From a checkpoint of a small image captioner.
Model: 9.61M parameters, 48-pixel images, encoder arch vit, encoder activation relu, encoder num experts 8, encoder patch size [6, 6], encoder layers 6, encoder width 192, decoder width 256, decoder layers 6, decoder norm layernorm, decoder activation swiglu.
Training: soap at rate 0.0022, 5900 steps, batches of 128.
Data: trained on regions of photos with short descriptions (Visual Genome), 203450 training examples, 3.7 epochs.
Rows from block 2 of the image encoder of a small image captioner, named by matrix and row number. Rows with one number belong to one neuron. Each number is 128 + 24 x the weight over its row's rms, rounded and kept within 0 to 255. All counts start at 0.
After each neuron's rows are labels from the 100 images, of 14976, where the neuron reaches its highest value: "top examples" is what is common among them. Only what is clearly more common there than usual is listed. The data: regions of photos with short descriptions (Visual Genome). In brackets: how many of the 100.
# fc1: MLP up (encoder.blocks.2.mlp.fc1.weight, 768x192), inputs 0-95
# fc2: MLP down (encoder.blocks.2.mlp.fc2.weight, 192x768, transposed), outputs 0-95

fc1.5 [130 125 162 156 137 111 121 145 163 134 170 121 131 143 118 143 139 106 127 139 116 151 106  91 140 138 132 114 147 136  94 144 104 146 125 110 139 150 119 171 153 145  96 116 126 124 134 138 125 115 155  88  82  43 111 108 123 147 147 132 148 112 143 116 110 125 109 112 114 119 128 123 137 164 119 162  95 167 159 149 150 124 143 137 108 134 127 161 177 121 156 133 139 121 129 142]
fc2.5 [177 154 117 111 126 151 115 127 119 128 145  58 115 166 136 114 152  91 142 113 125 105 161 136 105 115 161  89 149 146 143 146 172 132 128 169 104 135 134 116 118 121 112 108 114 133 141 151 158 103 101 152 122 129 171  72  97 134 129 141 150  89 134 111 130 161 153 167 142 100 115 128  78 132 155 113 168 103  99 141 162 149  57 122 116 103 149 101 143 163  93 180 134 102 147 111]
top examples: text has "sign" (30); text has "red" (29)

fc1.556 [142 102 179  69 122 150 121  73 144 147 123  86 122 161 113  80 131 128 119 146 127 163 131 105 182 105 121 141 130  95 131 120  96 125 118 153 128 185 113 162 154  85 110 108 114 110 123 134 101 144 160  98 123 116 116 145 135  97 152 134 111 148 132 166 114 144 170 111 115 186 101 157 149 106 145 142 147 121  79 128 125 163 124 124 145 127  90  80  81 122 107 155 125  90 146 136]
fc2.556 [122 105 135 134 108 154 157 112 147 142 127  91 153 143 138  79  79  81  91 123 136 146 102 134 120 155 126 139 184 102 101 145 111 106 139 111 126 124 194 102 135 134 124 167 121 122 117 122 114 190 165 113  90 122  86  97 163 142 166 153 120 102 141  60  83 129 121 120 125 134 107 114 129 111  85 147 145 117 129 118  88 126 140 124 163 141 138 169 135 147 109 105 113 155 107 109]
top examples: text has "green" (25)

fc1.312 [149 122 122 120 150 129 133 115 149  84 103 103 147 141  84 147 126 126 141 167 119 135 138 152  85  98 147 127 129 117 140  87 177 115 135 110 134 101 182 133 115 127 121 117 136 132 134 143 127  91  54 102 169 126  86 116  85 151 121  85 132  93 110  88 161 135 113 133 129 130 162 109 127 122 121 144 164 155 129 105 102 125 165 158 123 120 129 103 150 121 173 111 125 141 119 134]
fc2.312 [147 142 111 141 123 114 121 152 122 143 118 114 131 110 118 173 153 164 123  62 109 140 119 116 180 141 127 100 141 102 137 125 120 135 146 111 146 115  80  96 144 143 151 111 108 116 112 134 110  95 127 138 126 138 144 132 153 136 107 174 148 142 142 136 121 140 146 165  81 119  97 104 124 102 165 129 151  90 102 110 112 147 114 113 125 143 120 146 139 120 150  95 137 108 117 193]
top examples: text has "sky" (32)

fc1.646 [160  80 136 101 106 143 145 133 119 137 150  75 130 139 104 130 167 149 133 108 100 137 142 135 134 122 138 125 124 131 174 115 114 130 134 121 134 109 129 118 162 152 130 113 150 151 131 112 129 100  99  95 126 111 142 111 148 132  96 106  76 111 117 137 109 123 175 136  85 160  93 140 111 149 156 156 114 130  99 153  93 133 144 112 173 113 102 166 113 131  94 145 145 100 121 152]
fc2.646 [116  79 141 133 164  66 154  98 106 171 100  80  91 107 129 103 194 161 102 144  94 175 127 102 105 122 146 100 131 140 116 113 154 125 131 126 130 134 119 137 125 144 158 104 125 119 134 116 150 101 153 143 152 125  93 102 177 129 110 115 150 150 119  98 121  81 113 148 133 153 116 123 155 116 100 122 149 106 182 139 124 104 128  80 147 110 124 120 146 134 154 117 127 143 129 151]
top examples: text has "green" (25)

fc1.127 [164  84 122  98 116 159 125  87 116 133 145 148 140 160 140 129 139 136 133 145 123 141 123 102 136 126 121 145 148 104 149 132 149 157 154 179 167 123 148 118 149 149 119 142 143 117 129 125  92 130 123 124 136  87 142 149  99 121  86 120 133 129 106 137 151 121 110 134  94  97 145 107 139  94 152 129 154  75 124 125 113 147 111 119 145 132 147 151 144 132 128 158 108 173 121 143]
fc2.127 [ 93 142 114 144  99 135  97 150 153 149 142 155 140 132 140 104 140 134 107 136 138 122 109 112 112 123 132 107 162  84  68 122 193 120 144 162 137 107 142 121 133 133 128  78 107 145 141 123 120 191 115 119 116 138 153 108 127 109 123 147 134 125 157 138 138 106  99 136 168 106 153 139 173 199 161 130 109 138 111 122 119 170 135 152  94 134 139 134 140  98 105 123 101 124 139 144]
top examples: text has "blue" (25)

fc1.389 [150 143 126 134 116 121 130  80 171  96 146  80 112 146 132 117 124 155 116 157 108 133 123 133 125 130 106 138 133 130 113 137 141 140 123 167 145 110  74 111 118 116 166 162 153 114  97 107 159 143 151 119 136 139 109  65 113  89  88  81 138 106 141 158 132 133 156 165 150  86 141 128 109  99 129 115 149 133 201 145 145 107 115 121 112 162 134 121 123 188 135 142 136 161 159 140]
fc2.389 [108  88 127 109 145 137 146 138 132 127  97 150 129  83 137 101 129 158  90 134 143 118 105 136 121 147  91 161 172 138 138 136 117 111 118 138 144 146 117 117  96 121 110 138 101 161 126 140 131 179 118 127 113 184  94 125 189 101 164 121 112 138 126 140  93 143 123 147  75 177 171 104 100 120 148 129 126 126 140 164 137 110 150  83 157 113 153 132 142 135 148 123 143  95 150 156]
top examples: text has "sky" (38)

fc1.367 [125 165 115  98 128 148 142 155 143 125 118 128 128 103 147 146 134 103 157 159  60 102 117 113 138 161 120 136 138  88 115 153 103 131 135 109 113 152 133  82 121  89 115 112 121 143 159 136  70 102 143 136 155 114 116 126 158 128 148  72  97 125 111  94  98 163 104 129 154 119 131 140 164 109 145 126  84 149 166 126  93 139 143 166 108 132 143 130 155 168 103 156 132 116 103 116]
fc2.367 [115  81 131 132 118 183 144 130 154 161 133 123 119 101 141 171 123 140 111 161 148 162 128 184  99 136 104 144 128 133 151 129 111 122 151 140 174 106 174 187 124 131 125 134 132  98 147 134 104 117  88 119 157 117 121 150 120 167 144 133 142  84 146 158 134 142  97 102  99 112 116 132 142 125 151 129 133 127 126 113 151 137 121 101 153 123 130 114  94 145 154 145 145 102 153 100]
top examples: text has "green" (27)

fc1.405 [106  99  76 145 131 150 113 128 143 139 130 109 136 138 138 109 110 108 125 122 148 123 108 131 142 135 101 103 116 140 132 118 147 167  96 137 109 171 131 101 152 151 104 122 182 143 160 134 123 107 135 129 104 161 160 142 100 108  91 172 114 112 128 106 139 157 109 115 144 107  90 122 197 139 134 106 122 123 170 123 116 105 132 111 129 113 134 183 146 115 130 134 149 115 125 123]
fc2.405 [143 121 134 131  89 116 108 166 154 141 179 169 138  76 183 132 113  97 123 109 148 135 111 126 137 163 144 132 146 163 127 117 106 119 141 178 122 130  96  50 113 132 116 121 135 126 169 135  98 143 145 144 136 101 133  79 107 112 143 125 100 137 142 105 125  82  94 114 169 136 117 135 146 135 132 123 139 128 101 115 159  91 112  89 154 127 101 143 139 132 164 111 122 148  98 123]
top examples: text has "water" (29)

fc1.608 [148 123 142 152 144 100  90 160 128 140 148 148 128  83  93  98 116 106 119 143 105 110 132 122 137 140 116 125 140 150  86 116 134 114 134 162  91 110 130 113  84 110  94 152 115 111  85 121 143 147 102 128 158 126 125 165 131 168 159 144  99 156 199 142  93 133 136 110 123 130 133  98 121 155 141 119 124 141 148 152 146 120 158  99 134 112 147 159 135 161 106  96 109 116 135  91]
fc2.608 [170 186 147 173 160 140 131 129 174 139 125 113 130 154 135 116 124 105 136 140 195 117 131 175 143 142 139 116 122 126 172 172  91 134 131 132  92 136 100 107 143 125 110 119 160  95 105 145 115  95 133 112 141 109 137 106 129  84 165 141 106 157  84 128 170 151 149 109 161 126 151 122 140 127 131 122 135 155 157 142 148 111 115 115 161 127 143 126 145  99  93  97 115 103 135 138]
top examples: text has "red" (29)

fc1.762 [116 162 132 141 119 102 107  97  95 131 100 146 131 116  89 141 149 174 156 101 131 145 145 102 172 133 142  46 164 148 146 142 120 120 133 123 113 129  91 147 148 140 135 119 113 174 114 118 134 139 135  91 123  97 120 147 158 128 174 107 116 109 126 105 156 113 164  79 122 124 113 160 115 157 122 121 139 114  79 156 102 150 143 135  76 170 192 151 128 124  83 146 136 120 152 132]
fc2.762 [124 145 145 134 105 152 122 101 112 149 142  84 114 146 129  99 108 119 106 115 141 109 128 174 130 111 112 121 106 157 118 159 128  86 123 129 119 132  66 140 114 113 102  93 130 138 136  89 112 122 139 126 163  97 165 129 163 131 124 141 160 106 176 107 137 143 106 144 143 109  96 149 118 128 103 112 130 122 106 133 143 133  74  84 171 125 170 144 164 164  91 121  62 112  94  72]
top examples: text has "red" (28)

fc1.266 [139  87  94 113 132 135 194  97 143 139 157 154 123 125 176 131 107 131 153 104 138 144 140 136 104 146  95 113 108  98 114 155 108 146 148 129 131 131 126 126  91 111  88 121 125 138 159 140 108  82 135 163 139 127 166 133 138 140 150 159 129 116 106 110 175 146 105 121  85 134 135 153 144 141 147 125 148 108 129 148  94 110 152 135 124 118 144 151 144 121 186  91  97 136 100 120]
fc2.266 [118 118 155 129 137 139 112 127 114  96 101 148 146 135 122 152 109  96 134 105 101  68 184 126 140 133 190 130 113 166 136 139 143 166 115 135 121 116 138 143  66  94 119  66 130 143  53 135 128 115 111 154 131 120 102 130 113 120 110 109 126 123 113 116 140 127  93 141 163 111 138 143  97 111 124 109 120 129 145 119 131 128 132  79 110 152 126 111 131 124 121  95 127 133 126 128]
top examples: text has "blue" (27)

fc1.585 [101 131  92 128 157 104 146 125 119 164 114 163  95 115 152 155 128 130 145  87 104 127 151 106 152 142 151  89 136 110 131  86 122 113 121 126 113 129 145 115 159 141 158 110  82 113  85 166 107 150 101 101 138 113  95 116 116  65 102 108 126 114 160 138 138 106 120 163 118 182 114 145 115 150 138 124 127 127 108 156 157 148 122  74 120 133 134 157 126 135 119 139 132 127 138  93]
fc2.585 [145 103 152 153 127 123  81 153 123 124 133 132 163  99  91 133 134 166 148 125 108 105 121  81 124  83 145 158 173 127 139 110 151 150 116 125 161 128 137 107 139  84 123 159 116 122 140 118 100 117 113 107 140 114 125 182 138 117 107 137 150 166 118 104 114 121 133 109 151 116 173 108  77 148 106 116 131 156 116 130 153 124 135 124  91 118  88 134 121 106 137 172 113 100 151 121]
top examples: text has "man" (25)

fc1.57 [151 127 101 125 107 166 113 129 156 148 140 129 107 144 120 113 139 117 111 103 143 144 124 124 186 126 166 105  83 152 138 133 145 147 117 128 141 130 150 145 126  91 133 150 129 128 112 153 161 131 137 152 157 160 176 137  87 147  52 111 127 163 103 132 156 110 132 123 140 113 155 152 108 137 132  57 158 139 107  96 106  74  95 115  92 107 125 136 125 134 155 135 188 153 107 117]
fc2.57 [107 130 148 129 127 158 155 122 119 114 172 116 127 126  82 140 177 145 135  95 100  82 141 165 133 165  76 124 158 146 138 128 139  99 126 132 154  98 148 122 118  65 126 104  91 106 135  89 121  91 149  83 147 132 119 161 146 134 135  95 144 164 157 140  84 131 112 116 105 118 174 124 157 156 134 147 112 127 103 169 133 141 111 121 116 128 167 131  99  96 162  90 155 168 141 132]
top examples: text has "sky" (42); text has "blue" (38); text has "white" (28)

fc1.303 [126 107 150 137 159  96 104 136 124 163 169 118 115 134 162 101 141 114 138  92  81 107 123 116 127 132 156 113 131 134 107 137 164 106 141  99 152  68 125 169  93  98 148 146 158 164 104  98 112 157 141 137 168 175 109 108  54 111 165 120 104 117 116 160 103 131 123 143 170 137  84 137 165 167 116 115 104 146 103 144 157 120 128 122 136 127 120 105 125 128 118 129 178 152 188  69]
fc2.303 [116 128 146 111 147 108 115 158  97 133 109 110 165 161 101 182 128 133 149  80 129 141 140 128 110 146 128 129 107  94 154 156 121 164 165 126 121 176 127 149 192 170 154 144 136  90 121 167 121 106  91 153 127 116 164 104 138 123 106 137 106 122 104 142 156  95 114 157 102  69 117 135  99 145 167 157 137 117 147 146 110 111 128 128 116 143  95 150 105 159  93 144 101 108 123 156]
top examples: text has "sky" (26)

fc1.539 [100 172 136 112 136 154 117 137 159 110  95 142 142 103 110 135 138 123 144 107 130 139  90 105 125 114 145 127 119 160 127 136  39 117 119  75 133 174 148  71 124 121  93 124 141 147 155 116 144 160 131 106 120 110 152 130 115 147 119 135 142 148 132 135 157 133 118 116 104 104 114 124 155 105 130 102 131 116 135 124 140 137 114 134 106 144 114 128 113 129 147  97 115 150 145 157]
fc2.539 [150 122 136 103 144 164 147 158 141 162 104 120 141 164 121  76 129 144 135 106  82 155  95 135 198 107  86 156 108 121  80 123 165 126 143 153 147 108 148 108 122 129 100 114 145 135 125 148 145 175 148 121 117 112 110 116 128 117 190 110 123 138 145 138 116 102 173 110 109 103 153 147 116 139 118 100 137 125 106 145 108 121 142  95 146 126 123 110 135  75 156 106 161 145 133 123]
top examples: text has "sign" (27)