config.toml
encoder_norm_position = "pre"
encoder_drop_path = 0.1
beta2 = 0.95
Rows from block 3 of the image encoder of a small image captioner, named by matrix and row number. Rows with one number within an expert belong to one neuron, the router's apart. Each number is 200 + 20 x the weight over its row's rms, rounded and kept within 0 to 999. All counts start at 0.
Before each expert's rows are labels from the 100 images, of 14976, where the router gives the expert most weight on average: "top examples" is what is common among them. Only what is clearly more common there than usual is listed. The data: regions of photos with short descriptions (Visual Genome).
# router: router (encoder.blocks.3.mlp.router.weight, 8x192, trained with AdamW), inputs 96-191
# up: expert up (encoder.blocks.3.mlp.up, 8x96x192), inputs 96-191
# down: expert down (encoder.blocks.3.mlp.down, 8x192x96, transposed), outputs 96-191

# expert 3
top examples: text has "blue"
router.3,217,215,205,199,165,212,206,157,206,214,191,179,232,218,174,207,217,197,196,213,193,218,231,222,226,219,216,179,205,204,176,199,231,211,256,217,196,199,199,199,201,176,174,180,158,210,214,198,185,199,225,150,185,212,175,194,216,239,214,194,196,184,155,182,197,196,187,191,170,217,178,195,201,237,166,182,173,206,208,167,178,225,202,187,203,208,202,195,191,238,201,161,207,242,188,207
up.0,219,181,201,191,178,239,217,214,230,186,166,182,203,147,193,215,229,212,201,235,193,203,239,186,199,155,199,212,233,203,179,253,185,170,186,212,194,177,257,209,166,206,186,219,213,224,227,181,195,230,189,203,221,180,188,188,174,164,222,208,203,169,175,207,212,190,209,163,193,200,217,194,183,211,193,205,195,198,199,218,202,194,192,199,200,212,178,209,201,214,220,213,188,184,171,180
down.0,223,185,197,186,184,196,196,201,188,185,215,172,178,208,193,241,220,181,195,172,232,184,191,191,211,199,223,223,215,194,193,177,188,223,204,189,158,214,169,240,205,188,249,207,198,201,187,211,208,243,187,201,190,188,171,230,191,181,198,242,208,196,237,172,193,186,190,202,207,185,213,200,208,229,184,205,196,197,175,189,179,205,174,199,193,172,202,207,239,251,174,228,216,201,180,204
up.1,191,207,192,214,219,161,207,177,170,223,201,192,210,188,172,208,170,213,176,222,194,238,201,203,208,214,221,210,158,202,171,181,188,195,182,182,202,219,163,184,167,212,201,210,173,205,179,218,200,201,211,201,168,178,217,222,175,217,197,226,209,140,204,231,224,188,182,197,222,167,216,186,219,201,212,214,217,208,201,158,150,191,228,170,179,195,224,203,195,183,197,177,203,208,200,176
down.1,179,234,212,233,204,173,207,163,218,182,197,204,184,176,220,199,252,227,158,220,186,191,251,192,243,230,212,204,214,196,188,176,178,193,191,209,200,227,187,205,212,206,202,177,164,179,188,177,193,177,176,211,192,201,170,195,219,224,204,192,197,186,179,184,185,200,195,205,208,184,215,185,188,228,164,176,177,195,236,171,215,217,189,198,190,230,217,187,193,201,213,189,224,183,188,198
up.2,187,207,178,146,172,190,186,189,176,174,214,176,189,242,186,200,225,176,187,210,201,225,181,189,220,238,204,189,194,183,215,194,209,188,203,188,230,185,220,188,193,203,214,207,165,191,183,196,218,164,173,186,202,176,180,217,190,202,192,218,219,205,213,207,234,226,181,162,194,196,179,181,255,199,229,220,153,188,186,186,225,197,161,194,199,185,192,208,208,189,211,207,216,205,176,240
down.2,232,206,213,230,198,179,218,194,222,176,178,223,197,191,162,194,196,210,212,210,204,222,217,197,147,204,213,228,197,221,210,200,194,221,170,186,190,196,187,228,205,224,199,213,166,237,203,221,170,222,222,222,191,167,239,205,213,191,258,193,174,161,143,186,228,195,204,184,194,215,203,216,230,245,180,168,207,193,206,196,228,195,180,215,223,230,190,181,236,228,199,195,208,205,216,173
up.3,192,180,187,236,185,232,210,225,178,223,210,185,218,241,216,181,188,169,232,175,181,161,227,231,185,186,201,231,198,226,202,226,178,207,213,204,186,199,221,228,250,165,172,213,164,215,198,207,222,212,218,210,201,206,208,176,202,212,177,198,194,214,201,192,191,189,220,223,236,198,194,189,184,202,201,198,189,212,185,193,218,209,200,206,219,164,196,224,204,201,230,242,225,229,190,168
down.3,214,179,217,164,211,177,200,206,262,230,238,215,220,192,191,213,216,193,235,187,242,204,184,208,182,207,232,182,172,204,190,204,233,208,203,221,201,204,177,211,230,178,189,186,193,205,183,189,221,204,179,197,194,179,186,211,174,204,189,177,192,185,191,205,210,215,211,196,240,171,234,217,214,183,204,200,224,181,206,213,172,202,224,185,209,197,227,231,195,201,212,189,177,192,170,237
up.4,196,222,153,191,208,203,214,188,165,215,211,151,259,190,144,180,209,172,172,238,181,183,220,204,221,223,206,195,213,208,182,192,186,193,195,207,181,184,162,196,179,204,186,204,183,210,170,244,197,205,205,196,216,204,207,218,193,185,185,182,193,199,209,202,201,149,180,219,212,184,205,186,223,169,196,203,204,206,196,215,186,193,211,203,174,216,176,203,189,212,199,151,148,205,202,195
down.4,213,231,175,205,198,203,222,168,223,183,205,201,188,211,189,216,192,186,243,226,211,253,196,231,204,194,243,208,208,201,156,203,209,173,197,187,240,181,199,200,189,177,148,178,207,205,183,187,207,215,202,228,198,191,175,172,189,205,186,191,218,208,222,171,195,194,188,180,190,178,191,166,190,214,222,161,177,220,248,169,198,206,208,195,194,167,188,210,164,191,188,230,201,168,217,196

# expert 6
top examples: text has "green"; text has "grass"
router.6,222,214,181,200,198,193,177,197,198,206,201,221,189,172,229,207,200,232,219,171,204,188,213,179,193,178,167,179,198,181,155,228,216,228,170,178,212,178,188,225,196,218,223,221,223,194,198,189,200,184,251,189,201,202,174,196,261,156,188,163,164,203,188,186,192,180,211,208,218,156,199,214,182,176,174,217,210,174,202,250,210,206,193,233,239,215,211,222,190,208,168,204,199,213,207,178
up.0,196,194,187,203,208,231,196,181,198,199,177,205,202,237,208,219,195,186,215,187,236,203,211,186,202,178,209,199,214,192,242,170,171,175,207,227,251,209,196,203,205,190,180,185,237,201,211,178,170,222,181,228,209,212,203,178,207,188,236,204,207,194,216,197,165,198,216,208,212,206,207,187,189,187,187,197,201,194,201,204,176,198,214,203,190,244,195,213,228,196,205,199,222,225,195,172
down.0,201,186,216,203,193,194,215,215,216,198,204,217,179,171,219,222,197,212,211,199,211,205,200,178,213,183,210,161,207,224,197,223,210,171,175,229,186,185,167,191,177,226,183,152,193,243,173,199,195,184,204,200,211,167,184,195,181,188,221,188,209,165,192,178,194,209,177,211,229,222,183,227,207,194,214,166,174,230,209,201,195,154,156,198,202,225,165,216,210,146,196,200,178,198,235,219
up.1,195,180,214,203,205,221,172,175,222,170,158,231,176,196,217,192,252,186,228,138,181,218,193,184,202,229,209,198,178,197,164,171,205,193,199,171,179,198,188,204,211,183,180,183,198,224,199,201,230,188,206,220,197,206,218,183,204,183,209,186,202,169,170,190,208,199,192,213,207,214,220,213,203,213,216,183,188,192,207,218,240,192,193,222,208,209,195,199,198,204,231,219,195,227,218,194
down.1,215,223,206,233,213,216,171,210,208,196,190,175,239,182,216,218,211,221,214,209,201,189,227,210,213,200,213,205,195,170,187,180,186,217,220,205,227,186,207,201,207,216,191,193,193,191,165,195,215,186,223,187,214,181,222,193,205,200,216,181,211,184,202,168,243,195,232,190,197,186,221,189,217,188,201,167,164,240,212,212,207,192,179,200,215,185,208,201,164,183,192,238,200,202,171,210
up.2,189,190,196,216,226,233,175,158,176,174,166,209,198,202,210,190,162,180,204,194,213,218,185,221,191,169,231,204,208,195,191,215,231,200,219,194,222,199,213,194,206,202,181,179,217,187,235,193,213,205,176,191,159,164,193,234,217,213,209,189,166,227,246,188,211,209,237,223,200,185,204,194,192,206,223,206,225,185,221,213,197,215,225,191,219,211,212,179,203,185,195,192,175,201,160,195
down.2,228,171,185,217,190,198,201,206,200,246,217,193,201,239,199,171,210,179,203,196,186,187,204,207,209,254,233,197,232,219,159,174,190,200,186,196,225,176,212,214,237,160,172,213,177,169,244,200,176,205,219,201,219,188,198,193,179,186,189,169,194,225,209,220,200,182,187,200,178,197,227,217,191,175,181,199,171,214,169,203,202,217,160,215,219,215,179,237,194,199,211,223,182,191,210,211
up.3,229,222,192,198,217,214,208,196,213,211,209,211,261,173,220,219,191,209,177,194,213,204,150,206,200,153,180,223,219,215,227,218,201,166,195,179,194,186,213,249,201,197,242,216,200,222,229,214,187,217,207,159,175,182,217,192,188,166,201,188,177,174,205,184,208,210,190,215,188,173,215,192,188,193,196,178,209,170,198,187,189,184,213,210,207,225,196,188,185,209,224,213,198,221,179,195
down.3,223,152,221,200,192,229,178,189,222,206,192,176,188,224,211,207,215,201,205,184,199,212,189,161,170,198,220,192,210,214,210,212,203,205,229,231,173,199,192,218,196,228,210,173,215,202,207,202,230,210,166,217,193,215,158,188,144,212,193,202,170,182,172,195,214,225,187,179,196,202,187,186,185,190,171,204,199,204,216,198,215,217,164,215,191,196,218,230,207,182,201,155,173,223,217,244
up.4,205,208,194,146,189,220,167,205,231,202,181,215,209,192,212,213,192,213,235,187,210,188,195,186,241,234,178,184,233,169,248,200,180,187,237,199,179,193,208,228,199,177,217,191,228,204,170,175,184,204,178,221,215,245,214,225,179,193,209,218,200,186,236,207,177,218,215,153,221,188,206,193,206,178,228,182,188,222,192,226,200,212,237,194,153,186,201,204,191,238,182,261,193,218,163,188
down.4,210,214,206,226,186,229,217,209,246,231,179,183,205,189,192,161,203,206,176,197,232,234,204,183,180,217,198,236,166,164,230,241,196,191,221,221,173,196,209,176,192,209,195,212,185,210,192,208,205,198,185,206,203,179,201,225,191,196,228,216,190,184,139,203,169,228,180,177,203,229,206,165,201,195,175,192,186,218,221,217,184,177,185,215,186,207,230,190,196,185,183,197,200,182,212,196

# expert 2
top examples: text has "sky"; text has "blue"
router.2,172,183,198,200,194,174,200,171,175,216,206,190,224,171,203,211,189,195,196,233,195,189,238,206,198,201,183,203,210,207,221,200,221,215,220,202,206,199,174,197,231,194,192,200,209,181,219,180,216,167,212,201,215,198,186,196,214,241,191,215,231,203,167,204,224,213,219,180,178,183,207,218,193,185,199,212,209,249,225,180,183,192,186,184,215,189,204,189,199,182,194,187,197,215,213,221
up.0,196,212,200,196,212,204,216,206,194,172,180,175,189,194,214,248,199,205,201,155,196,211,181,209,197,215,218,234,218,165,187,193,203,213,150,197,213,209,163,199,228,222,176,177,176,210,190,190,191,196,226,188,198,225,203,197,218,191,172,175,181,193,203,203,202,224,230,190,164,230,218,209,208,201,198,170,203,201,211,219,190,203,192,197,224,221,249,215,210,206,178,205,228,148,184,222
down.0,163,215,225,210,209,203,198,191,219,205,240,217,214,212,185,215,179,179,177,201,234,211,205,207,222,239,191,216,189,220,184,204,235,230,198,200,183,193,178,213,236,220,175,200,183,187,206,213,200,229,211,202,195,161,208,202,180,188,217,200,191,193,227,214,181,213,232,239,229,226,175,216,177,194,201,204,169,175,240,209,199,206,210,224,209,195,171,202,173,172,244,221,185,205,216,171
up.1,177,188,200,181,168,219,209,212,183,191,220,171,191,213,242,224,191,191,194,204,205,199,181,180,218,211,193,185,181,220,228,233,205,221,182,205,201,222,200,214,204,175,233,207,223,178,178,182,197,218,193,178,217,192,250,164,223,217,177,160,213,214,209,197,196,183,230,219,174,180,231,190,190,197,198,215,188,219,202,234,206,190,202,209,199,188,176,208,209,176,165,133,238,193,182,173
down.1,181,225,219,201,172,219,201,227,218,235,213,199,156,197,207,184,197,237,190,191,184,195,186,173,223,206,195,211,208,207,174,159,203,211,188,205,195,196,214,227,226,196,216,189,207,191,220,255,214,233,244,179,226,197,170,201,208,188,210,186,199,191,192,193,183,197,157,205,222,235,187,210,209,201,212,177,209,205,181,178,223,211,181,190,207,207,190,190,209,227,217,200,184,202,198,243
up.2,203,207,211,201,203,177,203,229,225,215,167,173,226,186,186,209,235,188,166,165,205,200,212,201,187,193,195,183,187,226,188,214,226,202,174,228,207,203,214,175,200,177,203,201,196,223,196,201,252,195,195,217,218,199,197,188,217,209,178,221,200,185,210,199,208,158,181,227,185,213,234,168,203,197,193,197,208,175,184,223,243,192,189,220,210,211,224,200,187,212,245,213,201,224,215,220
down.2,193,186,191,239,195,244,186,219,210,185,192,180,205,239,200,169,178,180,241,192,212,216,215,201,205,230,175,224,155,214,192,212,196,243,208,179,220,219,195,183,179,195,183,201,207,219,215,170,221,170,205,189,217,175,191,177,181,208,224,196,187,206,184,210,203,216,150,184,174,213,186,205,206,181,222,194,216,179,224,241,201,191,191,199,195,188,184,200,203,183,177,173,203,194,238,209
up.3,185,193,201,155,209,236,220,179,196,179,197,233,181,207,175,168,194,246,216,197,193,174,178,172,230,210,240,166,227,194,214,219,217,214,141,151,229,191,202,200,196,186,210,207,202,184,223,209,222,219,181,198,207,207,184,162,191,212,179,185,226,219,174,202,174,214,182,214,209,220,173,239,230,211,196,192,189,195,194,207,204,145,250,223,214,202,196,169,189,207,189,230,189,154,218,205
down.3,188,222,169,183,207,205,179,272,180,194,185,236,221,166,179,188,208,250,197,209,232,192,217,179,189,220,211,195,197,196,229,186,188,214,212,200,187,176,200,186,188,227,188,216,210,170,200,185,201,237,185,204,225,191,179,182,220,214,192,204,205,202,205,176,166,211,179,196,173,196,178,171,235,202,201,207,200,205,211,217,237,203,200,194,197,164,217,173,199,224,211,169,254,197,222,192
up.4,222,220,204,194,191,206,194,208,195,219,202,173,209,188,159,168,160,202,191,195,209,200,204,218,198,212,225,220,208,198,170,186,193,211,213,159,176,196,183,197,217,204,165,203,208,173,181,186,230,168,189,177,208,188,242,193,173,219,165,226,187,186,202,236,192,197,214,189,206,179,243,199,209,184,226,226,214,194,225,175,196,225,203,199,194,180,223,238,227,175,199,188,173,209,175,200
down.4,199,172,206,222,197,181,199,187,206,193,199,223,177,218,182,254,210,189,192,183,188,213,205,185,144,180,200,142,193,223,233,187,232,191,175,195,179,220,217,179,214,182,199,197,209,209,202,211,211,226,212,242,213,198,194,185,177,180,246,206,203,221,172,210,200,199,222,212,181,182,182,190,204,211,195,191,232,215,213,200,171,239,183,198,191,185,264,173,212,213,197,182,197,186,206,204